config.yaml
arch: "resnet_bottleneck"
model: "image classifier"
dataset: "microscope photos of single blood and bone marrow cells"
train_examples: 194171
image_size: 32
crop_scale_min: 0.5
horizontal_flip: true
color_jitter: 0.2
targets: ["cell type"]
num_classes: 17
norm: "batchnorm"
activation: "relu"
depths: [3, 4, 5, 3]
kernel_size: 3
stem: "single"
avg_pool_shortcut: false
widths: [128, 256, 512, 1024]
label_smoothing: 0.2
loss: "cross_entropy"
init: "torch_default"
residual_init: "scaled_by_depth"
optimizer: "adamw"
lr: 0.0035
beta1: 0.9
beta2: 0.999
eps: 1e-10
grad_clip: 0.5
steps: 14200
batch_size: 128
epochs: 9.4
lr_schedule: "linear"
final_lr_fraction: 0
warmup_steps: 280
weight_decay: 0.1
Rows from block 7 of a small image classifier, named by matrix and row number. Rows with one number belong to one channel. Each number is 500 + 25 x the weight over its row's rms, rounded and kept within 0 to 999. All counts start at 0. Numbers have three digits each.
Before each channel's rows are labels from the 100 images, of 14976, where the channel reaches its highest value: "top examples" is what is common among them. Only what is clearly more common there than usual is listed. The data: microscope photos of single blood and bone marrow cells.
# convs1: 3x3 conv, stride 2 (model.blocks.7.convs.1.weight, 128x128x3x3, each kernel summed), inputs 64-127
# convs2: expand pointwise conv (model.blocks.7.convs.2.weight, 512x128x1x1, transposed), outputs 74-147

top examples: cell type: promyelocyte; cell type: eosinophil
convs1.127:480501505441520480449473522470503474515493460509513496534470484524502511474484498507517532513508511467516529502512500471521477460510471533542477512523481517431525472444502532509480515512498497
convs2.127:512474449529461475497477485509548501494506512531477493487517460504517515473503490521488486515476511495463478466472502474472505449512518518458472501462512482488519465491482495457500499527512527533480503475470488460521522463

top examples: cell type: band neutrophil
convs1.117:456502475525508517484500452566485479481480496514460495475508519505472509520467517503537490473495524528465505502473515495527520518501544458444508523504520458493473470501493533505493491511555522
convs2.117:498508498542481509454477486489505479514494523488474527527468485507500503528521508559536512473514507533490484500477486502518535496523485496506511461482543519492484525556463493531512449486482491529519490487502463495471477538

top examples: cell type: segmented neutrophil; cell type: promyelocyte
convs1.100:530509470462520448464510516485470515495497465496502484468455483495501457513506500501491499478488475449498494504492507532496542486479477447489474498481491529489454518542503449510522455502455480
convs2.100:512503489468485488480476493475471491562471486457530562491491468502506497472482522474516453489494464495490500524508523505509524476495487484421506508490470534470478445537535444488510537444493506493491499497480507464508460498

top examples: cell type: plasma cell; cell type: proerythroblast
convs1.91:479492470489524479504496486481461525506517495487501449536491499520529479475477515508495546498557540474492504485518508535516530495508478485488556504494501489457466486498468555508477485520483465
convs2.91:571484513514485485483489476452550517525501483496520556464446513532455479465544558533500477476525492492449483453507513486568513474485498518491484531475506499489490494537475488526541510472531511502520541509474482488484500485

top examples: cell type: erythroblast
convs1.24:462506501492513483487552485474507476495511511513458458498508489482469509489479464501502498506491498481467546492496492459518441497501501470503496523430470501467499504438494546510511523521511490
convs2.24:482458477506463501479516460488516493482524507498472513527508500505504559514468470514495479464511506480465501516469504525492508492489452438504506446491488523491541543474451523515516499531489509520487451504518525471526499480

top examples: cell type: segmented neutrophil; cell type: band neutrophil
convs1.27:479467517503477543556509501556496503477502509497499499471557523512480539515510504524472474473507499560493480507453513493452517521483439469466519488520518471501468465495511519486433511465508517
convs2.27:478499543478519445527545517484514521523485507507488461524496530546493486498513530488520484500472540564510483475505527486526470518510502532507483478509541527495480508532504493477496491496461452509515472516488508537511492528

top examples: cell type: plasma cell; cell type: erythroblast
convs1.92:485503509506438505507506472492496517535506492501486526483497530521522433476513523457498523499528532483521470480489442500507519493531489498483521415515523521487485478487499493498473521520493524
convs2.92:518488474504496468520517508490516525484524450498465514502521492515466467470527511506504455482538525511478487490516509531497532492459481489493512508544562483491484481519467511508469512508470439490517553529511492512475497488

top examples: cell type: promyelocyte
convs1.39:511501510528490491545505487507501557512522518509478480477477474511478486482456498491480499453527552447435509483514502457526471526534515471517505476477500519547467483486489491494526490557475489
convs2.39:532508456466523500472497507482513518491480488470504513497501471517527599511510458459507518519496513528469554529503535511499481489495496500496506491501480502502537501525475461490508525462488469471460500477522459533467514496

top examples: cell type: segmented neutrophil; smear: peripheral blood
convs1.90:501479500513491526540490494536485498495479524492493526489533517524457520521507527502482435487480493553458497494498519498455484522486511493460494490495522495524485492497526463459481511455500526
convs2.90:499505502474532501491503514534503481531479497462516536503496501491505482511495519490561479514502509528533497486527514542495483463483471479497532490544501493483503465515467506491470503494488481526536508492508442548480515493

top examples: cell type: erythroblast
convs1.55:525453487543501522494509503459498512495506505471506510481486542524487484459516468484508464458476488539467474476516482511511449520530499508497470443473469494521500466493504500528492515458513490
convs2.55:498481464527573489583491508526472506490498490485492548516503506495480456471456480484508491521483496506522501480563485557514511460483442488468545507540486479527532496504507506436479479495496479437500506464499501521500539513

top examples: cell type: plasma cell
convs1.73:481478481516513492496501504519484491481539484497478555537500510462449446494512519474489527509513502469493486479525460480521483495522522471460570481482494465499456487498489454489523516508488481
convs2.73:532532498472453490504441519499503543516538466467485498455501521514484491520530535485530501495498527529504500543498491460506528539500521549510487493507536516511533490491489501469514487510494503474468475550507466507481467505

top examples: cell type: erythroblast
convs1.47:463526499513450522523522469507489508535508497516469517484497483520521438488492520450492496483520527475501483472480444499489518514514504477478512431512527531491461478475504477475477516515488535
convs2.47:495498495462506485491497525486506498486509451474488519482535480492472498496538460517503492482549526514465507499514530516497498473458503508481515500550547485497462492530500494508481519513482462473480514510478490520451479465

top examples: smear: peripheral blood; cell type: myeloblast
convs1.30:456521495506464540536501507531499487487528499496487486454532502467489467486469497462500465491499482488444500455522493500431497522450493535524522497487501487490522484477483472433468467490502501
convs2.30:482481532468472518491463507470519453484511501448502493478498546519506518524510476493488465436511517512470485505496486490480468515474456479539482488522469505553530509483460477533482523449507501533490540499507457502479508497

top examples: cell type: segmented neutrophil; smear: peripheral blood
convs1.43:495517498542455534514519503473502504543520519538507513491485489499469481507508506512510459453489492509451471513480466542491501552520514470481535440484509547549468504526530449523545488470489519
convs2.43:504527495498541517512467528516474491505449477489506501490532505465506497487464494502532506523459537509478509509520509553474487444510500466506534517559518478497495481525499493466478528475510471452488457436479479553482515480

top examples: cell type: segmented neutrophil; smear: peripheral blood
convs1.19:492525484481503494495523523458479473512485491491496531502495514494456494525542509504468496511481450518507466515492484537517504473522486462468511476452479527508465511542522435512539521457462489
convs2.19:521506484497491498528477524556482550522488491500502486525511498499499488463496523480493503497468490500519497521520460521463469490501492444484503459520471484521484461476548496477441511475442463482494503495483500492506524478

top examples: smear: peripheral blood; cell type: eosinophil; cell type: myeloblast
convs1.103:493512460510544498504496518503469510481508502460489443525494494506526497492485500504500516518526496476478504474535524531495508520457487497498505513481502485480498500497441535501501444494500461
convs2.103:569520508522517501526457477475507498507507492509521549491452465493470497508466509512493489468494461475495495499535505485593523468511530496519492512495464533454523514495467453493554503467536521501468495452479486466483493476

top examples: cell type: erythroblast
convs1.95:475480519491490522529528518469519468498503483462506480504537510501490503442485466481497482534478482506498484482517453467502488474476512536514503430483469498465541496482489526497486516495502493
convs2.95:482468467534491511525487480492544469490496497498442509517501548468468482456468501504494483479526471475486465458500521496502542473500496473545531485515480514559491507471480513522480473517474460552488509523471536490523548515

top examples: cell type: erythroblast; cell type: plasma cell
convs1.72:499511533491475503491501503469526506510508494542499520534524539491513473514520507479510527520505509511562515514493448477508474487485432525463483478506507494471466518477514498520475509518501520
convs2.72:489449434522489438538515523536507543469542486501473489511513483488469495457506484490496476466491516450488487504494444492507501478472497495484483477512505491476497489461503538482471491543507486504515535526517507493526487481

top examples: cell type: band neutrophil; cell type: monocyte
convs1.50:484500494507531496498531489551498504514503530505482488485533493527465535529476539509527505507462503532450556509520532477530457515500539509514478545512529492485505519459531532495523518533554537
convs2.50:492461509519463496472526495535452490499474572483490463539515520474525523493485508520499490514464486511519517496514518497460517512523464476482487439493530520507522492497478482468501472546513528527510509517524467505475513537

top examples: cell type: plasma cell; cell type: promyelocyte
convs1.61:516479490494461506519438511506508510528516448477488497479448516490485434439471518457500502491506537496479501442494474478529485482521501502489491468504498508541500464488491504516462478504466506
convs2.61:540515513476521511482488474481512511514535470488493501480480470490491499502535469496510490547502483483507478500503471531521441433475508503470525511486483519493551507527467518492488486468503476498485540495477472499445503520

top examples: cell type: band neutrophil
convs1.76:535471476487511467517501492545472560479508504506480459506489451519487493489431479527469523459517525460487536492536521480497500482508498489521477523491470482522509477477491525494474476525478485
convs2.76:500502469433538478476487454444519481506491520496493512524463488528529527504468492442492517493492463491506514490534535497507475475505532503461531494483463517489533529526440465495509476452475483506502515506502493470503519529

top examples: smear: peripheral blood; cell type: myeloblast
convs1.35:497529509505484523523513486501502497483520513499492496492515498462516454498485502451500468496503494481503496469518465494453498529469450513487514487498509495497506498457456477443456479476497489
convs2.35:518466522470495484489504525447511497456532447464501507451492492508458496508528470488485452476543509499465491467503475479529462498480454495540477504517501501493505519486498486526508519481507484524486512558509507483496494477

top examples: cell type: segmented neutrophil; cell type: band neutrophil
convs1.5:470433518509490531528506489520514509473499510502501517483532511497461545513499474527498518518525494527506507537467512483499487502497510457442512512450458437484472508495511523512498540508519481
convs2.5:487419521528472486504525471482528521520496501492473511528453534520480519448495547502513504441526453534493465443511495517486516519498452466461528457479498540543480493505497533518466438505473458529580490540497525479516516519

top examples: cell type: segmented neutrophil
convs1.124:474528500502506519496488542473501468496501541518520522513502523508479501521519533522507497478510489523479495525524494557499537532515489485473531478503512509515495523541515435510519508448498490
convs2.124:557512513512482487490503534528503517512467483483503499502501510512500478474495541528521469495454510520523495520460456453521483487494492525477474522517519479492532439498498460466458485471473488478501489492507463536517508453

top examples: cell type: segmented neutrophil; cell type: artefact
convs1.10:503507465455509489493489517503460481481476489446481505528503544515541520521521490501476484524506471534510437507491500533474532457474498485473502495483518480501485483534456498485474499451485483
convs2.10:473482474491476484455507507537547542525504488550506502507482481504427458480520502479465497477537518548533482471500462513526481477509520462520488494495466525534472510484506510542496497459478483505488482522478541474545494508

top examples: cell type: erythroblast
convs1.32:489486518534423544519514486491515503514527559503484488452529503494505457459507485452511469506486492498475484470506449491467459550491519523510511432480496506488492511473509483485520491501524511
convs2.32:472501510441496521494497522515511455508463505463493504495530562475480500490506469495517496469509513509503515491536522528484469533481472482496546483555487481555489489493473467514458508501485460522506512535506480539503503487

top examples: cell type: erythroblast
convs1.1:501526510497513499474534504464510500522524507507458479490480460493484527503498486514501506472495511465459515515490502466529470497533514478509498521457478528486504487457497518509539552535507503
convs2.1:478472449481520499487474490516498519472494509489450476530526459498512548489465452505499534461477504478479518504481524526454458482505488486488509471502500486474509503486464493455498507510465484472471458482510465473521497469

top examples: cell type: eosinophil
convs1.25:472528488479495500504504528483480507544502492536556522504498474569542501481497513527501531479532527508481495515498524545497570494509492524538532502556511524478490472504513551495456507503499515
convs2.25:505514506507505464510485481482533488521490510536497563491494483521502455462510528526511495498514524535499461471480507472523497478507525536473475569483509464488498442544491473514487477497503511506499499485498494514469526492

top examples: cell type: eosinophil; smear: peripheral blood; cell type: erythroblast
convs1.112:461431518480473515517511539491510504488509490457523489474513517521492547465488455519484516534514501511500494512552496487505505479488555511522527497493452476478542526503495531502511511510491466
convs2.112:447468518480506513511496474460541480516444510492458492505483566523500505458486513489517499517521464511476491465504537487472526514522514485514505506496481503552526495511525515545511445508490501552499496542495525512475586506

top examples: cell type: promyelocyte
convs1.110:499526509514511486494539478468506540514513513511495473464433465527499516497458493510490489490511532437443517510508499468530467516535506473532494482491491533511471488460503517511544520532464483
convs2.110:563498458472523500484531505504496519470483495488508520492504445510525565495499458490476515516482496494467541513505504522500472486484494484494497498519475496459531484494463463472498538479499497491452491474511457511495521459

top examples: cell type: band neutrophil
convs1.83:488496502475513485508539482498488512503511471527480498490531480480475515493476439503459515482501499494502519496482491484501498467510479498498502521451454483483519482461485567519474536508481502
convs2.83:495434489488532492532495488487529494464518518529471557533467499486479510488470472507518519474522517511472471484491522529502502506523490473541517477506504530488493544525474514498507502490448497485500458509522518485542533507

top examples: cell type: erythroblast
convs1.36:501489495514486501523557483462498503526509505486515481481523487521461511488478472498500470492471489518497477494474485515517497499502545481490500445466480524487502503518525526522515520499511506
convs2.36:528506482517558532548448489513477465522465497516473533538511516446490495488447509505521508512519480479499490495517569549516536440528496463517565486532492494518501505479522508506502504502515467478512467466484540510503494514

top examples: smear: peripheral blood; cell type: eosinophil; cell type: proerythroblast
convs1.52:480495474510521502521498491499479527507507503458476439513501499518534455458478515462518521522546534477476514439518501516505507517490494507507539491507514498463492493473456540498476448508507486
convs2.52:560476515505499505473485463426545502514506476511535538440472478515476489497535513540486441512547461523477494449522514522545517485494504509513508507500512530491521517508469513543549512466534516518449500504456489487491508510

top examples: cell type: plasma cell
convs1.86:512488516480453494478458511462501498515522479524489508534514551481504454518511504496481532493504510518521475514454448485490510466512422510449512446512507480488447492527508465510479487502483532
convs2.86:480502467502516474508531506514543535492540478503480481491501455498467463477518519486521461522494545479505500508466494482533476457492521519483498500493510510428461510487518518476479461508474464503535525508525496478526490531

top examples: cell type: band neutrophil
convs1.28:489519502514482508497502438528497466507510526546468502485533469456494500511480506480486473480436466515486511492473495469457465521482494539509497522497515488495480505470503526466480507455515542
convs2.28:477459510501492461508536525500506495459505521504490511521513527478497517521498479498510509486476554515490520498477473478494465530503444486505488468532497479474477530502453503476499502499479511504522500510537514504548478509

top examples: cell type: segmented neutrophil
convs1.56:469497491535482545529532473542496515509499516484479501452532524546509498518490518501526474490512535544457471490480520553508537531498542475458542483513538496505457487520503516499480479509531513
convs2.56:497520535515518526492486485501497446525497494485526514508471511522481479517541513539525474518563491552507494485510519552501528485523483455495528499518540519529473516539485499578524499477494481498509487507472485532425492554

top examples: cell type: band neutrophil; cell type: artefact
convs1.18:475479490498502500519514464537487483486497471513472551553533492460529528503503469487479501522516458527506502498506480485472490482492513491507501504459486470511522487466496561476497545467499496
convs2.18:490435516477480497518493492512537531507549490544472537501465541493463485492484498474477526496507522537483472457480512517505504539506453477541492439482506533523503532494489537485496478490479466491501442510517530506521495507

top examples: cell type: promyelocyte
convs1.20:495532485493520503468480509456499493506522509482472486491450480499483541510512503560519532489526511458452461533491514510532504515518490448489508522480497514503458480517474498507537515539507483
convs2.20:480532467526471498447452492518509534535468535488470476505503492520486493493516513553495539470480515491474504491505478484514487504564526503489461494464505462533492485532513462495513478496485492471484504482474463502466489459

top examples: cell type: band neutrophil
convs1.80:488517474461489474493503504505468496518489486499505467500524494515534508522445498517507471510494493517518486507461511533465536478451439481478485520537524501434444508489486518466431481493495506
convs2.80:488476473485458443453499472480510493496509533525503546530476454454447466481521501506504471465530506503490468454484498517527453509520469487454483518503511501477456498518497498519526518460492509498533487536477546486537494545

top examples: cell type: promyelocyte
convs1.49:516486487539500480511476474517495522457482511458462480481460491479467507513516502505496499485519506447480503504510516491524470506510547502512503505470486485548545518519469470497535486516487463
convs2.49:494481514509493525508463477520524511478478478458474495498490488515472525490486489479488507533494455484471503507490488496474496476481478459501497448479476527490489505499476474503483467496500469489474525457517450474458493483

top examples: cell type: erythroblast
convs1.116:483505494501501499504536483469501485522511500500477474480513485521458539510481460537514502473516509494462484518453516519525531484509539455476503518465470510479471495496502535514519538532521502
convs2.116:460505487525520522517456465508501503538451527523477511564499494475500506482466512536517545473523480505491479500481520556513518487523493469502547477507502514488487502527493513521505506509470482491518479458460500500493471509

top examples: cell type: band neutrophil; cell type: eosinophil
convs1.6:494479454466541480523490504546446534503491493499536491516555496563499530497477505513487511503488506564486525492509552492493509487497489535533480540535501477479510472483503570513446499488511513
convs2.6:486500501482495474486521460502477493532484571574487516517478502464524471493475526491483474526491490539538476468524511509492460503532521515468496487453484537481507476522465494478495468517502525541515509505515478487520521557

top examples: cell type: promyelocyte
convs1.106:521522481418505446455481521469476523517493456479503510496447488509498523498499503518494512493498509453510466503505493508515485441519496511545479506516499526486516453484497499498490505506454507
convs2.106:503459479456507483487472492495494521521489528526492512498500477502508503465462492450480504503472505496486518481511543504484472483540512500443496503509468504492496478520527468461513519468501512494450462474475491477526521475

top examples: smear: peripheral blood; cell type: monocyte
convs1.44:515476479502523498515489499538484516508490514438508494520532531551487497500485541477530466514510514558457506471508522523490500512465498516499476489531532508497492520516509509494477458498528520
convs2.44:496493501493507512497516462510477484514480491516520507469497509482490444478515509502476460541522461530562479467563516557471496493515508476517537458508525569511486491481493504507504501503485493530464481504483475500485526559

top examples: cell type: erythroblast; cell type: lymphocyte
convs1.14:514523533522462517498506445474523470499511534542486501454507482479504497503506472490490455497420461503516480496469479493455469524490470535502487487488489507501471520492514496477507490459484497
convs2.14:509494466505495497524536549511473456492481490458494500497547524481511523508503466526486487482485562494473515512495474505490489503497450486511510501565507497501466486487469474489486533512466489500490464507551491513573492447

top examples: cell type: erythroblast
convs1.85:456546533522501529481506510468549459540510492530497485506465515514507519513510498518546501481493513484498484523487479497536463525504477486500484467505512538506484480488496482537535513543512520
convs2.85:519500460558456505505498534507474507484504493492490504508553452474522546499502491562503507487484533485454495524502444504478534459490468489498492498527553480450505451485504483486482539512518494489504532501482447490492466465

top examples: cell type: segmented neutrophil
convs1.21:483520474503508503513493499501466521516483511498486529502500510522484487539506544508483493489516530524451462519490503560512550502514507442440528482498534516527424510556522440496525501490480505
convs2.21:540544520487521500498477514569496517548486488477534506511477481524479476494529528500552511494490498518537528544499501498520490471498500492478502501512480510492475476544509453500482515461473462478495460471476463521474509512

top examples: cell type: segmented neutrophil; smear: peripheral blood
convs1.67:477456502520502533507496536483525489474501494451493496492473506540477524466486466508528478498504502527475515487529515475537462525518561467521476487486464487511515510510516516537532507512523468
convs2.67:459475485517500542484499442512508498508463471482472464476462522490517486489489503510515509533509455517523438472508522540442514455518485479515538492496493507554529469504487514514476470472469480514474473474484499515483545496

top examples: cell type: erythroblast
convs1.33:499485508495494500506549494454503506515500488502529520482496516522446499505518463498493490491454499525478487510462484534542480466538504478480504450466452510513495492532528478544517559498475498
convs2.33:514484475495543506566454488518480535530472478486471509510474510487495476426466496492496484507505438488521474468512508513523504449529487451489518495508487491518494463478528501497464482483522480504493483499462532483498517498

top examples: cell type: segmented neutrophil
convs1.29:481484500480497510506519502476498492511503493503492509492517487521451534511498463546496519489520512512458477537463522530524535480515500428463514507472456497485436492529508511520520531522506477
convs2.29:492502483498508506496471465502521523598488504475481521542459490527492514446499545503525571456522461507510474481492494540519467519515494495456531484498475523517491479536504506514472471483436457528526477483483506500505494496

top examples: cell type: segmented neutrophil; smear: peripheral blood
convs1.68:491503523511457553539514497503517474485502542501475529472524528461489530524526505518492467486498465531470470509479470517469497538501452465475497454468525491519452512501514448511497516452501522
convs2.68:519497524491508443514516544526481535520447511492462460531505537530475496467516529466511502512480546527497497481494518485481458515502485503510466505530513472516470495520566496483464474507476452488528469475494536523519492484

top examples: cell type: erythroblast
convs1.22:503513506519513489493552448474499506522509542519459464463520453479493514505495484489486494497465484499476537498465508478510456525525528473500505522435487521483500523473513531516539537497527513
convs2.22:532481480473507496494497474497485515463467511516466515562512487468517535503462473475528499482494492464490505515489504523484496490502468451521494472515481516480498520473471483492498515502469502451502448475530515488551499498

top examples: cell type: plasma cell
convs1.75:479511521491466496493499501471510508544538470506512514528496519498506458479516517491487539508518521447526478502482447479512485465518446512492531433514508537484475484481491503502500528532474524
convs2.75:525509451486492477496504503506513510476543470496486483507545480507505509480519527488517437472510528475478502515493540476497495496479505536505485506497536487474504448476506497485494496519481482501483521545502526515459488483

top examples: cell type: plasma cell; cell type: artefact
convs1.2:514479477444514486479460510484477495495484418467486529552485540503517484462526481493479531487538503515535443478476495485495534440514496489486517470507481497518525453531462506511487497484467490
convs2.2:464516514501474489511460508469546535505489474521461463469461521557490490485509510468499523520510506501524458482483483492506505492500568548519482511495474512510446529489521507514494455461461464498506530481449497503510524487

top examples: smear: peripheral blood; cell type: monocyte
convs1.113:507480507494511526525496493547492491488505532470510526524559538524469519531506528499491447507473488572494486506508516521460508517465466499448501488510519486503483510519506481448477501462516507
convs2.113:512485516499501487485539516511505528500501491502516507490502545475478464494534503464500474488517503549552489482536470504508478527496469508521497457513520546517508488473477521482497499495476479542507500547517485507518505546

top examples: smear: peripheral blood; cell type: segmented neutrophil
convs1.37:511455516512434519519517512467514520483521514461491492447516511488498476438486470488514481508493505509482511490507452499488458506512498544503529466468459477492543510474501490514484516492503484
convs2.37:511444491470554476524455496508524519505486507485486516508502543500470480461486495497450482508499479475484482483570516510478467514502478486540528489517461540550524472500491479505489485484486456529490524495508496479508549486

top examples: cell type: segmented neutrophil
convs1.48:516503488509526490505493518477491477472479483503490518524519510479494501523507445510465502503503443497518449517476517515459543462458494447459488505462458489505471499535476490494483490490480458
convs2.48:470520509493490513513475475477517504525490496491516509512478474517488497541498513484521482438470495493489479522478480495508507455495492485498505495452506488501454549503461480485504516458481478460519493461486524494508484500

top examples: cell type: segmented neutrophil
convs1.102:485506499479504496507522523472497458487492465508494538503516500477488512524516450515454499522491434508517474531481494525483516453488479459455503502441437490490463499521509482506507529486460461
convs2.102:513483506496485488526482495501514546520515512504489517541475497519482521497502538496505503452471472499485473522503467495495491483509484447489502469470469501510478510492549485484469531481466467481529483492466524482521493478

top examples: cell type: segmented neutrophil
convs1.63:537467500509481463508500507474478521491490503462499504479530506490480505491531484485463501476509496556494495494495495476476478506513563472459489491441505490500454513483486488565552506452481494
convs2.63:518539453492533463534479512466507514514487476493480563494498497483501486489459486483556506499465528518475489505538520511530491487505482518464541522538483471504534516508512479426474513467495481458492463485570492514535527493

top examples: cell type: erythroblast
convs1.57:485525518497462522520519490475508483545505493521503530518511505503508447478493510465501491490505508476524473490491427474480492517495458496487481420517512545492464476480515461487466508504479533
convs2.57:502496510491488466517522534515490491486530444473477511479553504476478489484511499494511478473515543516475501495508510518505492466440496539514505507569521504489480484499482498471476523525472456499487509512492509519517505468