A small image classifier, trained from scratch.
Model: 32-pixel images, arch resnet_bottleneck, norm batchnorm, depths [3, 4, 5, 3], widths [128, 256, 512, 1024].
Training: adamw at rate 0.0035, 14200 steps, batches of 128.
Data: trained on microscope photos of single blood and bone marrow cells, 194171 training examples.
Rows from block 10 of a small image classifier, named by matrix and row number. Rows with one number belong to one channel. Each number is 128 + 32 x the weight over its row's rms, rounded and kept within 0 to 255. All counts start at 0. Numbers have three digits each.
After each channel's rows are labels from the 100 images, of 14976, where the channel reaches its highest value: "strongest on" is what is common among them. Only what is clearly more common there than usual is listed. The data: microscope photos of single blood and bone marrow cells. In brackets: how many of the 100, against the usual share in percent.
# convs1: 3x3 conv (model.blocks.10.convs.1.weight, 128x128x3x3, each kernel summed), inputs 0-127
# convs2: expand pointwise conv (model.blocks.10.convs.2.weight, 512x128x1x1, transposed), outputs 0-102

convs1.110:110081174113108144150164168114106095104160123161088120123138115114196109155142080061080113132112086134126181087130085104100126144143138138099101131092118100197122120086101065146096201152134136139078173123128126156195108160147166114128105140137086050204090121156136181155087107144097139128140110155200131130155093130129110130137084125166162089146129107083099054155141126116087168172144
convs2.110:135129120130135151123207172151139103108135101152128139092122140150059136120106177086134174113123105091143127110145091117110140129140140116136090090131099123090123080137102139150160145128096127086081146120152110127078136126183074157095036106101140111141159172168138114153136138145071122163098104096122213106174
strongest on: cell type: segmented neutrophil (84 vs 20)

convs1.60:146156154160169117126136154149143120116147154086161115158150138201121156149130167186157187156169118107148099120116176167138138120124138130139122182167181170125103141123190154177161143049172177152217098113120176153141093083143152173177147119117173161135166163081124148171167157145152119161143108084138177057173116152160137166139142149092142136128114162149183160084137128163178143131139
convs2.60:168117134120168174153116122111089180101159108099083075145092136117135109171131129139068120126104113141105175150174124149088132145102082095083124131089152131116048167103096095115129095088136090135142059125086132153102080125145104152118095084092093074109119141145106142161136106129128161117081129028140119176118
strongest on: cell type: plasma cell (64 vs 3.6)

convs1.84:164122115157141153093145113130178091068072123075093120178130081110136058101134158091151070094164109111122153103145106103067114127113143152112109070134193186150113114150098139099124121074098162139093110112040071091130115082104175151125154131127173159124166122129111117130120157130074143077122090126133147119127099123132077147128105116146100158044132130159215149086125080173147122147124
convs2.84:146095073114172112127086131106140110124143083121119106194118175132108112123103155112118118156136110128146132134100129113116163162125188156047120175156119160117119137104085044136146103117132099108136077142122124160101104171084081119140144151124101123093151120056132134128136137147102198135045146048149097107139
strongest on: cell type: plasma cell (81 vs 3.6)

convs1.117:112114106096120061125153103128076065090117106137149136115161202141065144111126190148099198115107131118104044087106135151104098127125127123104180172132115130071107120086153183157138093085128099076164095122120154092079092127099095121134102123134131112083123094071135097156119083172127092109121105108070126082122127169126105100150076134093077093132162099129101192078104122122147105086081
convs2.117:100157157136184181170119137061098100140182110119081108144116091136128127213108110142116068146119143127145175190117111125125142173130068127158078137000145166122083149094171077103104111115123103160144087129147149126141147107139119118086147092108095127148120119164144139160169124155117148100150133099116116207088
strongest on: cell type: plasma cell (51 vs 3.6); cell type: promyelocyte (44 vs 6.4)

convs1.125:107143122135105093165204116134075127137170074167130130066109161056136128131142114094126143116137140156113096176150082106130119144101128107125132147107111128093125149094113120204136153093121130111126144156170144096130105143158100143133051142172146056122134154123117128157087135192165078101174104102130126087127121121090147069171121095050113087215079111118107109150070088126152085094066
convs2.125:113127144148105172149196034168124136175160125135146138131172147118128135147065182103109134147123104114155186131163143119136212180180104129161096117086167178092155111117062146098162147112149120097108134171147128107103110121169102158072152133150140112121148190148112131170134064196157130125103126124126181154139
strongest on: cell type: segmented neutrophil (74 vs 20)

convs1.81:088115131167117124080143122113118122113126130089130176126124127148137089139141170121103169120160191171118136097150089147077130168151154151138084085192182109095153119110103202180148113145157172174190140188082099126096141138154095169113083157138134064120122148148101132174067162148047152145094130161096104177122180142135139087153069110144098111107140142108173206105160146111141121088107
convs2.81:076075043092205107162144121117140126128162146098140099116088131108101152163126171136082109095115034100115138125128067138088165163121167138126128128164157154144137124119161108148114095149157122119131060132114100154099163170140084144160124116144088158139179149100106092079122180155124210170043143095146180167155
strongest on: cell type: plasma cell (66 vs 3.6)

convs1.80:116065110159140178092130107092088114119179108125090129094137077123093127115129171111076142115151109089118166075143109123084200128125112141080114141128175133077094095065146152137145128087124206118179090104119150111093145071129115163136084109123143094107130170115066104087070143121088128098106143101089103097162118125122076107111116070139109073150143108102182146110105052127144093067081
convs2.80:114083134139197140139142128039144105143154146152066068129118109120066133185164145154089105157099084110123151115105095122122144198106141110137110130149166148135079087134146100159114082158136161113104066104129086178075114128133082103152096064124081097165142135117100172162129138189146167143100148051132125133068
strongest on: cell type: plasma cell (64 vs 3.6); cell type: promyelocyte (31 vs 6.4)

convs1.19:123101106168130189062161104121118106074103109073099155136130061096138093092172136063122126075175119131097214119148057066074156139101138177116067097129195154109135133124097137117106112103090182166124109141076099092112122101140150166117089134135149078133130147086138118143084163121065114075123092120113112145138107127089086107123081105118081141083134123129191131091125109151133114120122
convs2.19:134057124072185153137132144126087096140130098163137134157115099117125133176098151100132156152151089129138148105096129080085154215121144158128116170151152127151136134105174106198121109090149144136077082162127103133130181154185093138082142173131076149086137155127114120206111115186133148116097123097138143147128
strongest on: cell type: plasma cell (45 vs 3.6)

convs1.51:123081124090091108153133120142074115116143089190104123122095079109150160119106108088075128097092122145151142106133112029148102113158119115103045148082089105175131124115130083119116174169090100087077178141156153159181110124079168084133108127139099042165110109150145129146138088151132119120184103109188107136149131100069143151106136126145174090169125102107066090168138132117098183119105
convs2.51:084138101124134112098171175124125093093141094158145122076141118148054128081128166087109178158128119128116116119128101132146107079113140100136084120136087096085104051148103124137122152187090131093094144139205101102106159099185050117091042094093144125184132169149165120138145177153062133139129106112117188149156
strongest on: cell type: segmented neutrophil (80 vs 20)

convs1.16:149140135151123094046126135154144145054076162147154161136135169149136076141140136114149173130148171155165105159140114138099103129137141117142133090155144160146175143121110155139160145141128111131146112161014083178149149131110156145157115134130160132131160136037150131117129143146062097173067167112149143123114177132127176142141099140115167147074132135147144161000133175158160172124123
convs2.16:168131095039159107124123115139090101090119133112085096128117139094120050163093149107080087073102078109087135124088099076128130108120126115088121147121111120092100158081152128126055076128137104145135070147103131126126119231139126162152123125138127118034219123095072080098125127069134146108073144107085132149148
strongest on: cell type: plasma cell (90 vs 3.6)

convs1.105:135118073100121091131169077133132105117121058174126069122093123143050131097099193122107153106112111096104045105121125094116085098158095109109130153070118137096085128138131155154127103105101106052162135071125150087094111116080104126138104104133138130054127111104108066177132104146137077087140090083091121089124115102099078102142137136101092115114125121141119147117112068129144104047058
convs2.105:104104123150158218132137095115101101152156155106117060139144053189093151152140085150101132119123086136136209155156137078126143190127110112141125124055163153142126116152171125099108124095113105127118115162160151123123103068155139137098125111097160145144121156134165166185203108141133141098107126143112136198135
strongest on: cell type: promyelocyte (60 vs 6.4); cell type: plasma cell (34 vs 3.6)

convs1.79:051055154154122158150155150072129095139159116120147162121148116092140150133157134135041147128149158157073169119155112155140159160140157149113137147161153050108159121146119148140098109149160166161139128165139148086112157145135057148061106152137063093150070134161146155156098139153131130108138147151118032152120142160161113078136122114142070121158145061061139131146161145061088108136149
convs2.79:095171119124114150088142117153075211108081135129134157110108194121101110123113149106100137122102123117124075109145122210070163095113142143119176068093154055149138088111136153128146125089106120091095129160057136126175138115117147139161148152116128120123136141179112093016088119057113138147121054117147157145146
strongest on: cell type: segmented neutrophil (60 vs 20)